From a checkpoint of a small image classifier: 13.7M parameters, 11000 steps.
Rows from block 5, named by matrix and row number. Rows with one number belong to one attention dimension. Each number is 200 + 40 x the weight over its row's rms, rounded and kept within 0 to 999. All counts start at 0. After the name is the row's rms in percent of the matrix's.
# v: attention value (model.blocks.5.attn.v.weight, 256x256), inputs 86-171
# proj: attention output (model.blocks.5.attn.proj.weight, 256x256, transposed), outputs 86-171
v.120,101,192,195,203,282,171,187,164,93,177,170,162,204,204,183,282,230,168,213,215,222,159,251,157,192,197,261,192,187,238,252,198,267,238,174,214,139,242,178,241,199,185,232,250,199,153,202,263,279,161,214,133,257,234,184,155,231,204,177,191,185,95,220,180,190,243,248,163,153,183,203,166,181,205,219,142,151,128,232,248,208,202,189,233,164,155,266
proj.120,104,176,234,230,178,199,179,179,248,238,162,183,153,233,173,111,166,225,192,181,246,251,165,225,158,212,236,262,170,264,164,165,173,192,286,126,210,197,272,215,264,180,171,150,211,219,179,176,206,182,188,248,180,192,199,222,254,177,115,71,194,209,208,138,216,250,204,265,200,170,228,205,180,179,208,223,201,235,206,157,211,233,159,241,159,196,178
v.121,100,244,109,163,228,243,214,264,204,184,208,208,181,167,231,185,221,146,188,243,219,217,205,213,253,209,237,210,228,76,244,141,193,214,211,166,160,114,173,274,188,264,208,182,202,193,198,233,209,117,227,176,202,152,157,162,161,229,225,154,195,130,130,206,156,243,132,223,214,197,193,172,203,192,173,232,188,209,162,178,157,223,184,254,189,152,208
proj.121,110,204,223,221,214,217,188,140,187,173,194,178,222,209,199,237,182,267,226,230,232,162,243,287,193,213,182,223,150,244,130,203,188,182,172,196,216,215,253,178,214,270,196,237,207,278,142,95,181,238,127,183,224,164,255,242,205,147,198,225,213,137,207,189,234,203,254,193,141,227,202,228,126,246,221,150,139,185,231,206,189,198,178,198,290,153,125
v.122,105,129,206,175,182,166,285,154,208,235,152,186,188,188,251,175,227,177,204,194,220,261,233,199,198,146,167,260,200,224,147,169,258,207,176,168,169,253,219,206,204,190,237,163,190,103,141,200,200,160,130,290,221,224,193,208,271,197,168,225,132,167,195,233,188,189,152,168,156,186,210,233,183,220,169,172,246,197,240,199,151,236,261,213,238,188,189
proj.122,104,196,204,253,156,215,195,247,181,139,237,221,206,216,174,210,190,143,240,186,240,235,178,146,189,217,221,227,201,207,155,174,124,226,296,185,219,217,211,234,219,148,145,152,193,217,232,232,188,193,245,235,249,247,243,163,79,259,184,170,258,199,174,203,129,148,222,288,243,195,221,106,207,136,207,233,163,191,211,226,215,132,144,227,191,226,213
v.123,102,171,238,248,209,165,250,271,212,253,208,211,242,196,179,263,162,142,224,259,236,245,169,212,148,83,262,275,234,175,180,224,184,147,159,185,171,175,239,246,200,215,241,158,149,200,163,208,134,289,190,259,211,123,200,247,206,140,163,139,170,223,283,197,210,177,266,207,205,125,248,222,233,172,191,196,213,251,201,189,105,227,222,218,196,167,217
proj.123,109,208,223,123,234,238,222,205,207,215,242,171,199,180,221,164,188,271,155,96,228,204,206,226,190,243,177,143,185,219,211,179,159,208,305,287,266,203,179,197,166,241,190,249,190,257,246,174,242,105,195,174,163,245,115,212,226,271,237,202,153,151,140,260,168,176,203,219,174,219,203,203,204,188,207,221,238,188,183,215,218,161,212,167,226,207,208
v.124,102,222,186,212,129,189,200,270,192,248,236,231,177,218,188,189,183,246,125,204,168,136,192,268,218,233,284,227,159,209,225,259,215,182,163,170,120,191,183,238,211,212,232,227,193,168,204,225,184,233,233,79,201,209,226,186,175,268,209,216,197,212,270,206,232,259,195,257,237,203,110,231,229,141,229,174,175,256,241,260,238,227,173,263,161,210,213
proj.124,107,145,197,229,231,205,264,178,200,143,139,234,312,187,183,180,211,204,157,136,237,216,138,177,226,155,188,212,174,186,176,211,237,217,219,242,219,260,113,250,222,212,214,205,249,180,188,167,241,213,220,236,157,185,249,252,233,165,191,143,205,207,211,177,185,160,164,238,152,213,239,162,151,233,192,222,189,178,239,259,149,254,173,135,220,126,113
v.125,092,284,186,233,222,221,158,232,210,238,186,178,208,229,284,213,147,179,190,182,169,202,274,221,264,238,193,179,197,178,218,191,161,233,167,216,200,168,163,181,187,215,184,261,215,243,174,171,197,146,222,126,161,212,185,170,185,212,217,292,240,200,184,237,148,198,269,229,234,267,162,220,215,249,193,202,173,231,252,195,208,204,218,259,179,236,176
proj.125,092,112,212,194,116,206,233,176,173,238,210,155,189,147,190,243,168,243,230,243,215,181,159,193,146,171,135,115,173,169,164,210,272,207,191,170,191,201,194,167,282,193,221,166,211,206,193,226,135,194,138,267,168,139,233,233,248,212,139,131,107,193,205,159,202,283,184,188,209,201,246,218,211,172,192,220,174,205,232,232,176,292,242,214,187,185,220
v.126,098,180,166,152,176,199,160,269,196,227,202,221,235,309,192,200,188,228,191,238,162,174,237,206,110,208,201,221,165,228,168,173,232,185,182,313,176,200,128,208,245,127,216,179,230,182,154,216,207,194,204,277,220,193,198,164,234,176,179,160,264,211,170,220,230,191,204,138,143,208,201,167,177,205,176,196,151,216,142,257,236,208,219,177,111,221,119
proj.126,102,206,267,252,189,130,230,195,195,236,189,156,125,161,124,210,243,246,180,160,208,163,158,198,233,140,133,250,202,190,191,202,162,124,191,215,220,135,188,180,142,263,222,223,218,117,212,211,163,173,164,206,208,251,239,289,220,205,227,268,263,121,201,136,207,220,185,205,267,205,173,205,195,197,218,157,205,210,259,153,195,158,203,197,239,202,179
v.127,106,207,199,210,184,203,201,201,173,123,224,170,163,233,154,256,214,205,210,134,211,223,266,224,159,207,254,217,237,204,177,228,206,158,205,214,247,171,200,250,218,269,200,174,320,267,204,223,190,182,207,138,219,242,176,275,164,248,281,176,180,145,184,240,172,193,189,139,211,135,157,219,201,200,178,283,215,207,181,236,209,187,137,228,134,264,247
proj.127,102,226,169,190,239,184,259,174,246,178,186,173,251,189,287,193,168,183,183,230,205,201,192,216,199,165,216,179,155,235,209,173,256,243,136,135,146,284,189,175,225,201,206,190,170,165,146,207,245,199,189,162,221,146,227,242,238,108,134,195,231,292,208,192,182,275,207,273,180,201,275,176,192,158,169,156,176,183,215,133,198,158,283,276,224,232,230
v.128,085,234,225,268,136,141,217,252,210,211,162,194,165,275,172,211,170,161,86,227,134,169,134,195,227,204,190,169,136,248,212,146,125,193,243,211,181,196,190,224,247,217,237,195,167,167,148,145,170,158,224,175,241,185,110,190,353,201,258,154,155,228,221,182,214,190,193,218,171,174,202,186,187,143,199,258,237,209,252,186,208,219,185,238,235,181,196
proj.128,088,164,178,233,275,225,194,179,194,120,201,210,221,192,207,152,136,216,201,259,223,235,151,256,257,262,223,161,198,137,219,213,248,152,183,81,230,182,234,197,178,163,132,225,210,233,215,239,204,262,199,222,186,261,293,181,110,124,194,281,281,250,254,186,193,199,247,194,212,216,228,214,211,145,249,246,157,175,154,201,152,188,116,225,125,217,176
v.129,095,253,207,228,237,216,141,166,186,159,200,206,227,229,240,193,221,98,183,232,183,221,199,147,207,176,168,282,164,222,140,250,164,216,233,180,245,159,198,199,189,236,265,130,185,252,159,252,238,159,205,260,199,231,232,245,116,169,245,201,246,252,164,269,154,201,203,137,240,182,223,139,195,230,246,193,174,270,275,177,164,164,168,159,238,231,167
proj.129,092,197,184,197,196,220,170,227,231,218,196,175,170,166,168,134,187,312,175,124,221,187,227,192,229,222,223,131,223,178,169,171,150,221,189,287,174,202,160,188,195,121,156,220,155,192,265,149,192,247,241,164,139,214,220,175,225,257,160,255,192,109,162,201,242,191,155,241,240,222,224,192,141,221,177,213,227,197,189,219,219,206,193,173,151,190,267
v.130,087,229,268,222,272,66,219,206,218,167,262,155,108,245,135,186,131,224,234,186,192,162,167,193,256,148,170,267,174,250,232,197,231,177,189,213,211,120,230,230,238,218,207,200,132,182,167,185,193,146,234,227,240,197,166,185,157,207,206,180,214,176,248,175,209,244,228,124,184,188,264,230,255,181,174,160,200,181,167,228,231,173,166,231,210,169,269
proj.130,089,133,176,236,183,231,230,219,129,250,241,233,221,143,193,178,194,221,270,132,159,186,215,198,212,198,255,194,292,237,126,229,166,219,229,190,167,266,153,241,206,111,220,189,247,253,258,244,177,236,179,235,225,218,251,241,149,175,152,196,163,201,153,231,251,140,236,150,249,167,158,193,175,148,238,262,199,200,237,238,213,98,218,235,197,217,124
v.131,100,190,202,175,124,188,185,167,195,212,204,172,266,205,182,202,218,238,201,240,222,220,228,244,187,188,216,173,189,182,146,227,223,170,137,195,225,238,155,195,185,156,167,237,165,242,211,201,219,161,191,224,208,173,169,201,184,201,194,205,296,175,229,170,237,223,232,251,120,188,208,268,214,158,211,193,237,215,96,156,250,209,261,206,190,192,142
proj.131,096,168,239,241,249,210,243,124,240,335,197,245,167,231,180,147,229,197,213,163,256,241,112,158,204,212,195,252,158,220,238,167,210,253,218,168,184,151,166,165,235,190,244,181,211,225,166,194,156,256,218,199,175,197,227,209,174,150,191,186,141,202,242,277,200,155,219,204,203,208,213,205,266,304,162,182,230,209,265,215,89,178,164,219,186,201,166
v.132,098,254,183,242,189,202,231,260,170,214,165,162,120,236,207,222,161,199,210,247,244,308,215,173,187,218,211,177,185,186,224,199,182,205,165,218,290,251,210,149,218,238,227,202,149,115,175,231,186,214,121,247,155,211,134,207,195,238,169,173,215,165,239,173,191,149,172,223,198,189,196,286,175,250,168,242,204,267,301,208,212,200,112,216,182,152,104
proj.132,098,129,179,269,197,220,211,207,252,138,171,218,275,224,182,206,167,172,85,191,246,195,193,173,279,167,255,125,133,211,179,176,218,193,203,212,237,207,165,172,167,158,170,237,197,208,209,220,235,219,244,167,191,157,282,155,152,171,205,155,151,226,170,213,220,156,183,198,210,260,201,141,211,180,160,178,242,213,181,209,235,191,245,162,191,221,249
v.133,101,221,203,269,181,183,255,256,248,167,203,190,210,214,163,226,196,186,166,151,171,140,232,239,278,186,198,292,196,122,249,169,167,192,136,147,161,249,241,225,185,265,217,178,244,204,195,178,203,186,189,167,245,206,159,223,167,131,222,261,217,191,152,151,177,172,169,252,160,184,180,277,216,182,207,166,180,200,295,139,277,148,232,167,167,223,210
proj.133,103,274,253,148,199,165,163,162,181,192,144,197,215,132,202,165,152,175,202,148,158,177,182,185,115,259,160,234,180,308,191,223,240,171,215,178,259,252,173,226,199,198,226,257,189,169,191,157,194,136,249,236,196,217,184,158,256,193,215,217,154,153,256,182,283,177,144,232,196,289,222,191,216,256,176,170,135,171,218,203,290,255,194,232,285,205,239
v.134,102,205,120,203,143,116,118,238,221,214,192,161,204,204,198,174,196,198,218,219,186,139,255,228,285,152,265,186,162,185,167,142,273,166,223,230,204,162,149,188,229,179,114,188,222,195,171,88,247,230,207,163,143,225,140,205,178,250,221,235,171,267,188,218,208,266,216,154,182,175,193,218,268,215,159,241,228,279,213,149,220,180,194,221,178,183,195
proj.134,102,185,221,142,218,217,233,223,163,193,254,202,208,179,255,214,165,169,157,230,200,234,154,187,147,174,227,190,181,186,282,265,231,238,204,213,219,219,223,203,167,181,206,243,237,245,210,342,223,145,165,187,230,218,278,179,201,139,220,248,198,205,245,154,217,140,178,309,162,281,219,203,148,201,216,141,153,163,237,198,234,190,267,199,249,218,212
v.135,107,264,175,193,191,227,146,152,229,236,223,267,204,181,179,182,203,262,215,239,185,186,214,168,248,253,252,228,182,260,139,247,208,167,233,218,181,198,238,262,211,238,187,225,201,190,228,288,129,174,240,213,130,154,236,182,220,208,180,203,216,216,245,157,177,200,142,212,105,267,218,186,214,225,226,237,214,247,196,277,214,242,219,127,236,205,241
proj.135,108,136,181,245,237,114,210,214,135,229,114,168,210,139,243,246,219,148,217,200,198,206,242,167,184,187,172,190,231,110,209,138,164,158,180,183,216,128,211,196,187,177,225,149,198,218,191,180,240,172,210,132,211,254,147,149,171,161,178,272,225,288,186,196,238,156,181,126,269,214,121,102,159,136,126,191,238,115,294,168,160,227,193,205,232,219,212
v.136,102,118,186,182,306,226,159,125,197,212,174,117,221,123,193,150,181,186,225,170,209,173,140,143,198,211,182,255,230,175,272,201,217,170,182,175,195,239,247,198,222,148,191,194,225,206,210,201,253,274,162,221,160,199,293,193,269,274,142,182,232,167,175,233,249,216,231,98,183,265,182,175,213,221,226,241,251,213,219,219,231,241,196,194,243,156,270
proj.136,105,279,137,156,134,212,222,234,140,249,228,185,224,248,99,164,245,204,280,252,243,171,280,155,230,164,205,190,218,205,222,156,154,245,173,222,227,226,167,205,201,260,210,188,158,175,197,218,202,174,187,226,211,146,219,283,223,101,251,139,192,225,136,136,202,183,233,219,225,212,186,183,207,164,166,194,177,182,191,133,156,94,229,224,204,261,110
v.137,098,156,221,123,194,247,159,126,262,187,155,234,249,224,210,220,184,185,141,109,159,173,139,181,260,168,194,186,182,138,232,203,173,158,164,155,214,264,230,141,212,130,145,163,214,322,191,186,239,214,231,160,187,210,247,226,160,153,274,269,214,191,83,224,171,232,205,89,273,154,228,207,244,238,226,181,198,153,254,215,107,192,183,215,184,202,161
proj.137,093,184,219,118,256,186,194,218,140,170,273,162,206,156,155,170,191,220,214,202,181,178,154,212,99,219,243,219,210,225,204,205,172,236,178,221,183,220,160,171,257,176,238,155,175,210,191,136,207,167,245,269,190,148,109,224,179,163,165,206,216,117,278,144,264,193,180,212,193,183,211,206,154,147,206,242,210,171,193,241,223,161,181,168,178,204,197
v.138,093,225,170,195,218,188,190,161,186,193,180,224,208,240,206,344,156,215,158,114,141,236,212,310,376,241,203,200,179,246,209,238,184,200,216,172,188,215,132,226,206,164,265,222,160,211,128,215,182,230,140,214,222,240,244,216,199,216,218,174,258,208,184,184,240,242,186,198,194,228,160,183,221,281,253,154,201,224,243,158,239,245,193,185,235,261,200
proj.138,091,224,215,262,173,170,230,225,198,233,188,125,188,111,144,173,227,190,216,271,208,157,192,183,170,220,172,123,246,187,194,207,267,219,239,284,222,275,207,270,148,216,239,206,204,219,177,168,298,199,184,202,145,132,210,194,213,199,196,217,162,273,215,200,264,156,183,229,201,196,205,255,278,140,109,268,228,192,241,194,108,170,233,187,185,107,191
v.139,100,120,243,187,174,223,154,211,226,187,219,172,218,181,266,297,274,183,185,197,246,216,238,150,208,169,252,159,234,181,151,193,232,219,175,173,171,304,191,274,203,215,171,214,225,156,223,212,137,197,216,215,142,152,221,190,203,142,204,170,188,234,237,187,280,203,257,246,204,216,267,153,181,157,167,167,200,241,103,216,188,155,263,134,184,216,232
proj.139,100,265,192,175,286,177,197,194,194,242,187,196,218,266,194,215,190,159,239,271,168,264,186,196,213,227,144,212,196,175,231,170,218,133,168,260,192,199,262,136,223,207,214,214,155,190,214,171,153,220,244,188,255,223,169,155,269,176,196,255,209,134,151,177,194,227,110,261,165,273,147,207,221,279,215,267,230,183,231,193,211,297,210,254,196,114,255
v.140,093,169,167,180,220,201,189,170,211,141,156,222,224,241,231,141,235,182,251,195,255,189,167,149,210,221,201,235,182,198,201,267,247,151,175,228,226,244,209,141,174,157,188,222,226,159,162,228,210,255,192,224,225,177,204,213,218,251,145,203,101,237,246,313,176,204,263,136,210,146,190,202,195,212,156,245,153,236,251,172,177,166,208,308,193,210,142
proj.140,096,175,258,217,245,170,248,211,204,119,219,169,199,216,227,268,228,230,157,250,159,238,192,190,218,209,203,178,201,197,212,152,123,258,210,176,161,180,179,210,234,250,227,162,197,209,256,169,219,225,195,157,198,207,245,280,157,213,209,181,221,140,153,196,166,237,184,278,194,154,244,165,163,254,219,154,232,215,119,269,195,164,179,111,132,215,223
v.141,093,174,114,219,160,224,165,122,139,237,228,226,173,186,146,126,170,187,200,149,244,163,213,199,143,220,82,133,207,264,205,266,217,143,186,205,238,160,244,212,203,222,183,181,238,153,290,186,168,233,259,249,153,195,310,197,211,189,200,236,187,163,190,172,199,218,224,205,235,170,178,187,184,219,204,227,169,169,291,177,220,177,234,176,108,187,211
proj.141,094,188,245,180,202,111,264,233,201,215,264,199,241,252,283,250,215,185,231,201,190,289,209,194,173,261,213,148,200,152,182,211,167,223,187,161,160,174,174,173,245,160,231,155,245,193,163,154,226,66,147,129,201,102,164,135,184,155,226,153,234,184,264,181,214,221,206,287,245,250,238,117,194,132,161,179,263,213,198,251,175,160,170,190,299,131,193
v.142,115,160,159,166,208,181,222,195,221,202,262,147,214,197,221,244,258,175,216,196,224,294,196,213,206,230,131,193,215,250,273,214,220,247,227,202,164,143,231,197,160,232,173,182,249,200,233,185,175,227,167,220,272,227,276,135,168,198,214,268,183,197,196,209,204,240,220,259,243,232,155,159,171,182,250,192,154,211,293,94,239,201,112,146,194,212,139
proj.142,104,258,278,186,151,232,267,142,207,183,187,227,212,195,209,211,210,165,219,209,167,247,236,247,266,198,231,204,218,223,226,193,235,232,225,205,191,267,138,165,254,149,212,148,247,256,171,176,192,189,191,226,157,167,205,253,221,255,155,232,202,258,132,183,130,235,188,158,169,205,236,171,248,233,205,186,179,196,134,229,290,161,190,194,191,172,249
v.143,092,203,204,247,209,192,155,216,256,306,213,197,197,262,260,197,155,213,188,223,226,262,142,193,238,231,202,207,139,183,167,192,208,208,240,173,176,205,179,279,168,129,174,235,164,129,226,205,235,174,183,202,120,205,213,147,223,196,165,160,207,188,219,169,208,250,157,179,229,190,159,199,198,235,254,154,174,156,160,234,168,206,258,191,235,230,183
proj.143,098,199,153,205,133,158,181,161,204,147,240,166,245,244,180,220,205,144,225,181,154,207,223,287,237,91,221,217,209,178,268,155,186,142,241,237,255,222,200,188,234,199,175,177,155,328,192,262,214,168,254,255,211,227,186,186,177,206,174,185,206,325,172,253,159,224,205,121,131,290,239,101,179,172,226,234,154,222,242,182,196,214,244,161,276,254,207
v.144,088,164,200,115,190,198,146,230,170,234,262,239,175,226,185,235,248,196,242,229,219,176,192,239,253,167,222,200,208,182,234,159,212,198,142,238,169,229,250,133,228,105,235,198,168,203,221,230,183,201,208,145,170,203,158,203,224,254,239,165,191,203,181,158,199,273,195,197,171,169,173,230,162,152,199,230,247,281,190,215,216,149,162,219,200,134,122
proj.144,095,216,182,215,272,237,175,203,273,181,156,196,179,241,155,194,142,168,132,252,131,169,174,154,214,203,194,170,178,212,179,198,140,166,227,178,202,251,163,245,168,180,211,171,178,198,188,207,187,262,181,207,226,206,241,197,161,41,219,209,177,197,280,184,157,166,173,178,226,240,215,204,201,176,177,185,205,211,170,231,237,186,146,133,142,288,115
v.145,098,216,187,225,231,217,220,275,206,173,144,248,211,173,175,218,107,136,279,274,228,226,221,240,261,143,159,231,204,207,130,228,189,172,152,180,233,172,178,242,181,248,229,256,159,208,251,113,256,194,175,170,188,197,144,234,136,220,241,198,339,147,175,149,197,210,215,152,173,193,144,279,216,259,191,238,174,169,194,170,209,237,235,234,150,178,183
proj.145,099,148,228,82,204,211,197,178,227,194,210,152,248,225,145,210,216,214,261,187,209,165,148,104,201,213,230,174,152,203,236,168,159,217,267,211,135,276,210,224,237,222,207,218,205,194,166,276,269,249,153,182,191,203,268,196,249,176,222,156,146,215,213,258,287,179,250,252,207,204,162,163,217,212,197,151,222,245,195,199,150,177,140,246,252,166,193
v.146,106,226,227,245,241,179,232,174,88,189,181,238,120,113,213,111,234,220,195,175,192,171,156,176,174,262,250,219,196,224,209,196,204,182,200,234,144,185,209,162,156,269,210,190,206,213,178,226,213,258,264,180,200,180,172,187,267,244,181,194,188,142,155,279,249,250,235,236,171,205,218,177,224,237,225,271,182,241,246,147,224,191,140,164,265,218,180
proj.146,106,163,246,160,222,280,234,223,181,202,252,166,273,244,223,168,221,134,178,242,271,267,220,265,153,190,169,124,222,155,173,227,220,205,148,182,198,130,220,163,154,209,179,179,294,179,224,161,230,165,165,229,196,165,179,189,176,188,240,317,237,220,228,175,199,165,198,252,233,210,202,176,271,222,175,156,171,136,52,219,142,194,195,186,166,156,129
v.147,097,126,282,221,167,148,148,261,249,244,176,212,135,219,192,227,241,233,244,140,284,140,127,218,227,221,155,251,186,162,227,190,198,174,207,197,100,160,178,119,230,110,139,171,212,151,128,189,145,177,220,193,170,136,138,196,106,217,215,124,152,233,179,218,302,231,259,194,183,144,213,198,178,216,169,242,248,212,181,225,197,171,275,207,184,229,214
proj.147,099,228,153,228,281,156,227,157,174,187,202,230,284,207,262,232,201,221,156,231,185,167,202,215,167,153,207,202,186,252,212,200,192,190,233,172,160,249,196,194,197,222,213,215,227,250,250,201,158,172,257,224,233,186,232,171,223,173,286,204,194,283,223,216,171,134,210,236,228,234,193,177,211,225,176,212,142,231,224,184,176,234,254,172,203,209,140
v.148,105,192,266,200,232,229,101,127,223,269,184,286,108,110,248,128,172,177,129,159,195,236,235,178,273,168,234,206,171,203,218,267,111,184,259,173,201,251,257,241,193,267,182,142,227,183,192,193,252,250,196,249,235,199,231,216,153,136,239,204,220,232,176,203,242,200,229,247,254,216,165,168,239,257,211,201,153,202,238,217,233,274,200,186,217,217,246
proj.148,102,174,165,143,207,210,227,161,196,160,250,180,212,191,188,158,237,200,274,233,201,176,270,174,139,256,112,227,271,231,189,209,235,205,168,233,190,238,187,244,228,187,216,311,117,146,199,227,146,199,267,177,166,178,209,225,211,195,143,256,192,129,249,236,150,213,203,190,169,244,209,187,182,97,218,185,251,209,222,262,289,168,211,157,188,147,212
v.149,095,223,210,136,198,198,213,166,174,203,209,234,128,162,183,217,141,225,264,202,178,228,215,193,308,133,180,251,235,186,224,190,192,220,192,196,237,184,189,241,256,205,260,207,197,201,159,213,185,201,268,191,142,218,268,178,241,293,143,172,128,111,185,206,155,250,283,255,192,219,274,175,195,234,264,228,184,199,219,163,180,190,228,209,206,221,199
proj.149,096,163,200,202,152,98,269,244,131,143,185,142,202,216,192,205,229,203,208,284,180,140,210,167,165,236,218,184,186,224,187,226,197,205,214,192,136,150,195,224,154,190,166,118,259,224,241,240,245,198,156,258,225,223,203,131,254,202,185,222,220,241,142,201,244,186,119,149,163,208,143,177,139,177,208,269,244,255,146,274,284,152,170,134,239,242,201
v.150,092,217,197,235,236,270,198,155,245,155,213,208,198,159,220,212,245,213,204,240,136,198,217,211,291,220,214,222,126,232,199,139,279,193,232,259,189,231,249,217,270,196,225,275,159,145,262,195,163,255,264,184,238,183,103,165,216,172,187,134,233,221,186,172,231,271,137,191,187,201,174,191,233,204,225,154,138,244,217,176,189,230,223,175,187,192,172
proj.150,093,171,229,196,200,146,189,266,205,249,193,178,235,251,201,249,175,138,228,195,221,164,159,187,213,125,141,227,185,203,228,216,146,131,217,237,250,161,162,218,185,194,232,194,187,270,120,252,218,182,231,245,185,286,197,206,213,208,236,167,222,303,166,244,163,201,242,167,179,237,159,156,196,209,211,204,231,193,244,206,202,234,145,211,297,179,243
v.151,097,241,185,149,222,200,204,238,201,225,162,192,232,257,244,237,266,193,212,158,152,235,228,118,184,157,235,177,212,183,156,210,187,177,245,126,204,192,155,195,255,238,214,172,188,186,238,203,241,211,214,196,219,151,179,298,231,156,206,138,193,222,121,212,240,200,278,185,226,75,214,196,247,237,195,175,237,166,165,131,205,188,168,217,152,231,174
proj.151,098,195,219,208,177,239,183,217,204,203,126,150,143,147,114,217,163,183,210,171,217,170,229,276,220,236,181,204,222,203,182,156,150,198,225,202,144,283,174,159,184,183,189,216,193,247,252,173,181,131,201,239,179,236,181,113,190,283,134,214,140,170,267,252,295,142,222,259,148,140,193,224,145,139,155,217,194,257,221,230,183,147,191,215,219,124,171
v.152,086,182,175,267,162,187,200,179,183,180,180,187,207,192,211,169,158,174,160,155,141,237,188,160,163,174,273,271,189,186,226,112,256,212,188,235,165,296,144,169,239,202,208,265,189,213,179,171,243,135,155,232,190,174,160,243,195,234,183,273,307,228,214,177,156,154,245,200,161,165,205,233,214,241,232,223,173,171,163,226,172,230,252,206,210,240,192
proj.152,091,165,261,265,169,240,191,169,156,128,282,238,289,186,158,173,185,266,283,209,263,250,200,217,203,249,158,155,196,254,213,265,169,160,197,243,236,173,222,175,229,218,143,221,173,178,156,250,238,235,241,207,219,184,150,226,188,198,199,194,202,210,195,201,179,195,225,276,179,217,183,217,265,211,188,203,153,174,158,181,179,268,259,151,210,173,182
v.153,099,209,221,249,196,186,201,152,150,173,102,123,193,183,204,233,181,144,247,159,227,178,117,160,195,250,162,213,162,228,207,187,183,174,152,127,213,205,210,172,248,182,219,212,153,184,299,203,117,182,95,192,147,177,174,182,206,259,200,112,149,202,306,208,116,175,100,186,170,239,147,203,172,192,214,246,192,171,197,259,213,280,144,204,226,208,248
proj.153,105,188,220,177,189,215,120,180,213,125,167,230,217,257,167,161,132,205,220,196,137,195,259,173,209,119,283,173,264,187,183,203,185,173,243,229,179,200,180,258,220,185,129,152,218,270,183,191,218,202,221,191,201,239,160,196,195,177,207,214,264,188,114,153,89,152,215,142,239,139,202,147,216,181,207,197,225,224,158,88,185,238,191,206,247,202,226
v.154,099,180,196,239,197,224,189,260,128,211,217,162,289,126,137,164,150,238,209,177,161,183,135,220,301,239,189,228,243,136,207,180,216,227,196,89,233,267,209,275,177,190,254,169,207,158,241,241,174,205,156,213,155,201,226,175,138,267,197,165,257,194,197,184,130,241,251,221,268,208,162,215,169,203,216,223,143,151,275,205,191,190,155,221,184,211,229
proj.154,103,236,187,160,144,255,271,195,200,146,197,213,233,209,139,243,245,187,212,220,190,256,223,203,269,190,159,152,184,165,207,202,247,195,189,226,193,159,148,181,227,249,118,159,161,200,215,207,261,139,155,146,214,198,165,242,271,178,253,282,202,177,246,171,226,222,176,168,191,122,212,181,230,204,189,254,206,222,149,186,179,226,166,173,186,262,181
v.155,094,264,223,214,244,140,159,180,144,258,233,133,192,233,214,233,144,187,195,184,165,256,214,131,234,197,216,168,255,235,203,214,211,170,188,154,169,196,234,228,226,171,222,207,120,190,133,169,196,212,206,166,170,129,206,112,230,123,219,228,287,155,146,146,255,239,158,248,235,104,151,214,165,200,212,167,166,206,216,236,175,213,112,222,153,170,218
proj.155,089,188,183,221,266,257,166,185,173,168,235,263,170,227,128,205,222,202,176,216,242,220,150,253,190,148,225,219,184,188,190,183,182,192,213,232,225,295,152,248,191,205,196,192,262,189,191,225,243,249,233,186,201,163,220,193,160,239,212,160,138,195,184,166,165,170,254,204,169,209,168,160,202,153,286,143,227,211,205,184,154,187,157,173,239,186,179
v.156,093,248,244,180,183,147,218,258,192,212,269,194,229,145,178,320,220,150,264,231,145,268,164,249,130,136,206,171,203,214,209,143,225,239,197,225,261,160,154,175,228,147,269,188,149,242,121,248,222,171,248,161,171,182,171,196,225,201,152,228,218,185,227,137,189,205,164,187,229,186,223,213,175,220,233,189,208,197,179,178,199,245,230,209,269,246,174
proj.156,094,202,156,188,175,227,155,201,187,164,198,209,149,199,263,134,138,162,178,172,212,253,183,232,216,193,159,196,248,224,214,129,186,194,248,127,181,253,182,231,187,141,204,209,235,234,207,181,192,228,206,213,267,230,223,179,241,101,159,198,196,183,177,195,243,119,262,267,223,149,182,206,191,223,257,118,164,234,200,185,225,201,132,196,203,199,139
v.157,099,255,181,202,178,172,259,150,258,259,230,202,262,192,177,164,187,212,186,194,166,198,209,263,236,196,175,166,293,228,188,208,235,225,228,168,271,141,137,272,183,185,247,130,224,198,189,192,254,189,191,162,285,208,228,229,230,210,184,174,193,214,226,221,131,154,198,233,196,177,127,184,232,188,239,257,215,193,248,249,292,210,253,209,125,204,252
proj.157,096,235,226,210,168,207,153,195,199,194,293,188,207,235,161,210,196,178,265,134,165,171,235,162,176,196,225,208,199,128,219,184,198,272,211,98,148,227,272,223,261,223,97,321,190,225,253,242,92,163,203,193,159,178,248,174,161,207,181,216,203,219,265,114,171,187,197,183,202,159,238,209,230,221,186,164,129,221,168,191,144,144,152,233,211,206,167
v.158,101,199,240,222,252,169,175,177,216,190,186,191,241,223,207,203,205,218,251,265,219,226,168,181,172,186,211,179,240,225,199,273,165,275,153,224,225,189,210,162,275,170,192,182,205,272,219,268,192,217,224,159,219,153,226,198,230,205,208,210,195,236,265,221,191,167,254,233,252,190,295,221,215,278,148,179,178,162,191,189,130,228,173,219,149,237,207
proj.158,096,250,185,232,227,170,158,228,264,231,179,249,150,183,235,167,216,238,143,158,233,147,241,196,203,246,167,236,239,175,163,64,124,184,233,219,185,193,227,199,183,220,218,135,181,181,276,201,227,211,163,218,201,236,142,278,189,211,149,129,193,176,133,284,214,202,132,202,185,171,179,168,132,138,254,201,192,286,148,201,239,162,178,204,249,186,186
v.159,097,171,182,148,221,217,194,168,147,220,253,211,244,240,201,226,208,237,197,174,162,197,213,179,174,209,203,174,232,218,186,188,251,216,205,174,242,239,144,255,137,255,169,237,214,149,212,199,214,177,215,226,139,158,184,284,232,169,78,175,179,127,224,162,223,181,161,164,233,248,251,227,210,185,194,193,205,134,138,264,215,228,250,207,181,233,252
proj.159,101,175,174,245,155,217,177,200,162,171,218,214,157,140,185,145,147,150,137,216,161,203,190,204,212,172,235,255,198,253,119,153,255,201,141,221,227,161,220,171,218,170,204,326,167,196,115,196,242,172,192,203,226,217,229,194,185,246,204,192,219,205,222,188,232,219,227,154,165,191,142,231,168,212,196,279,199,141,210,166,177,169,218,297,203,228,190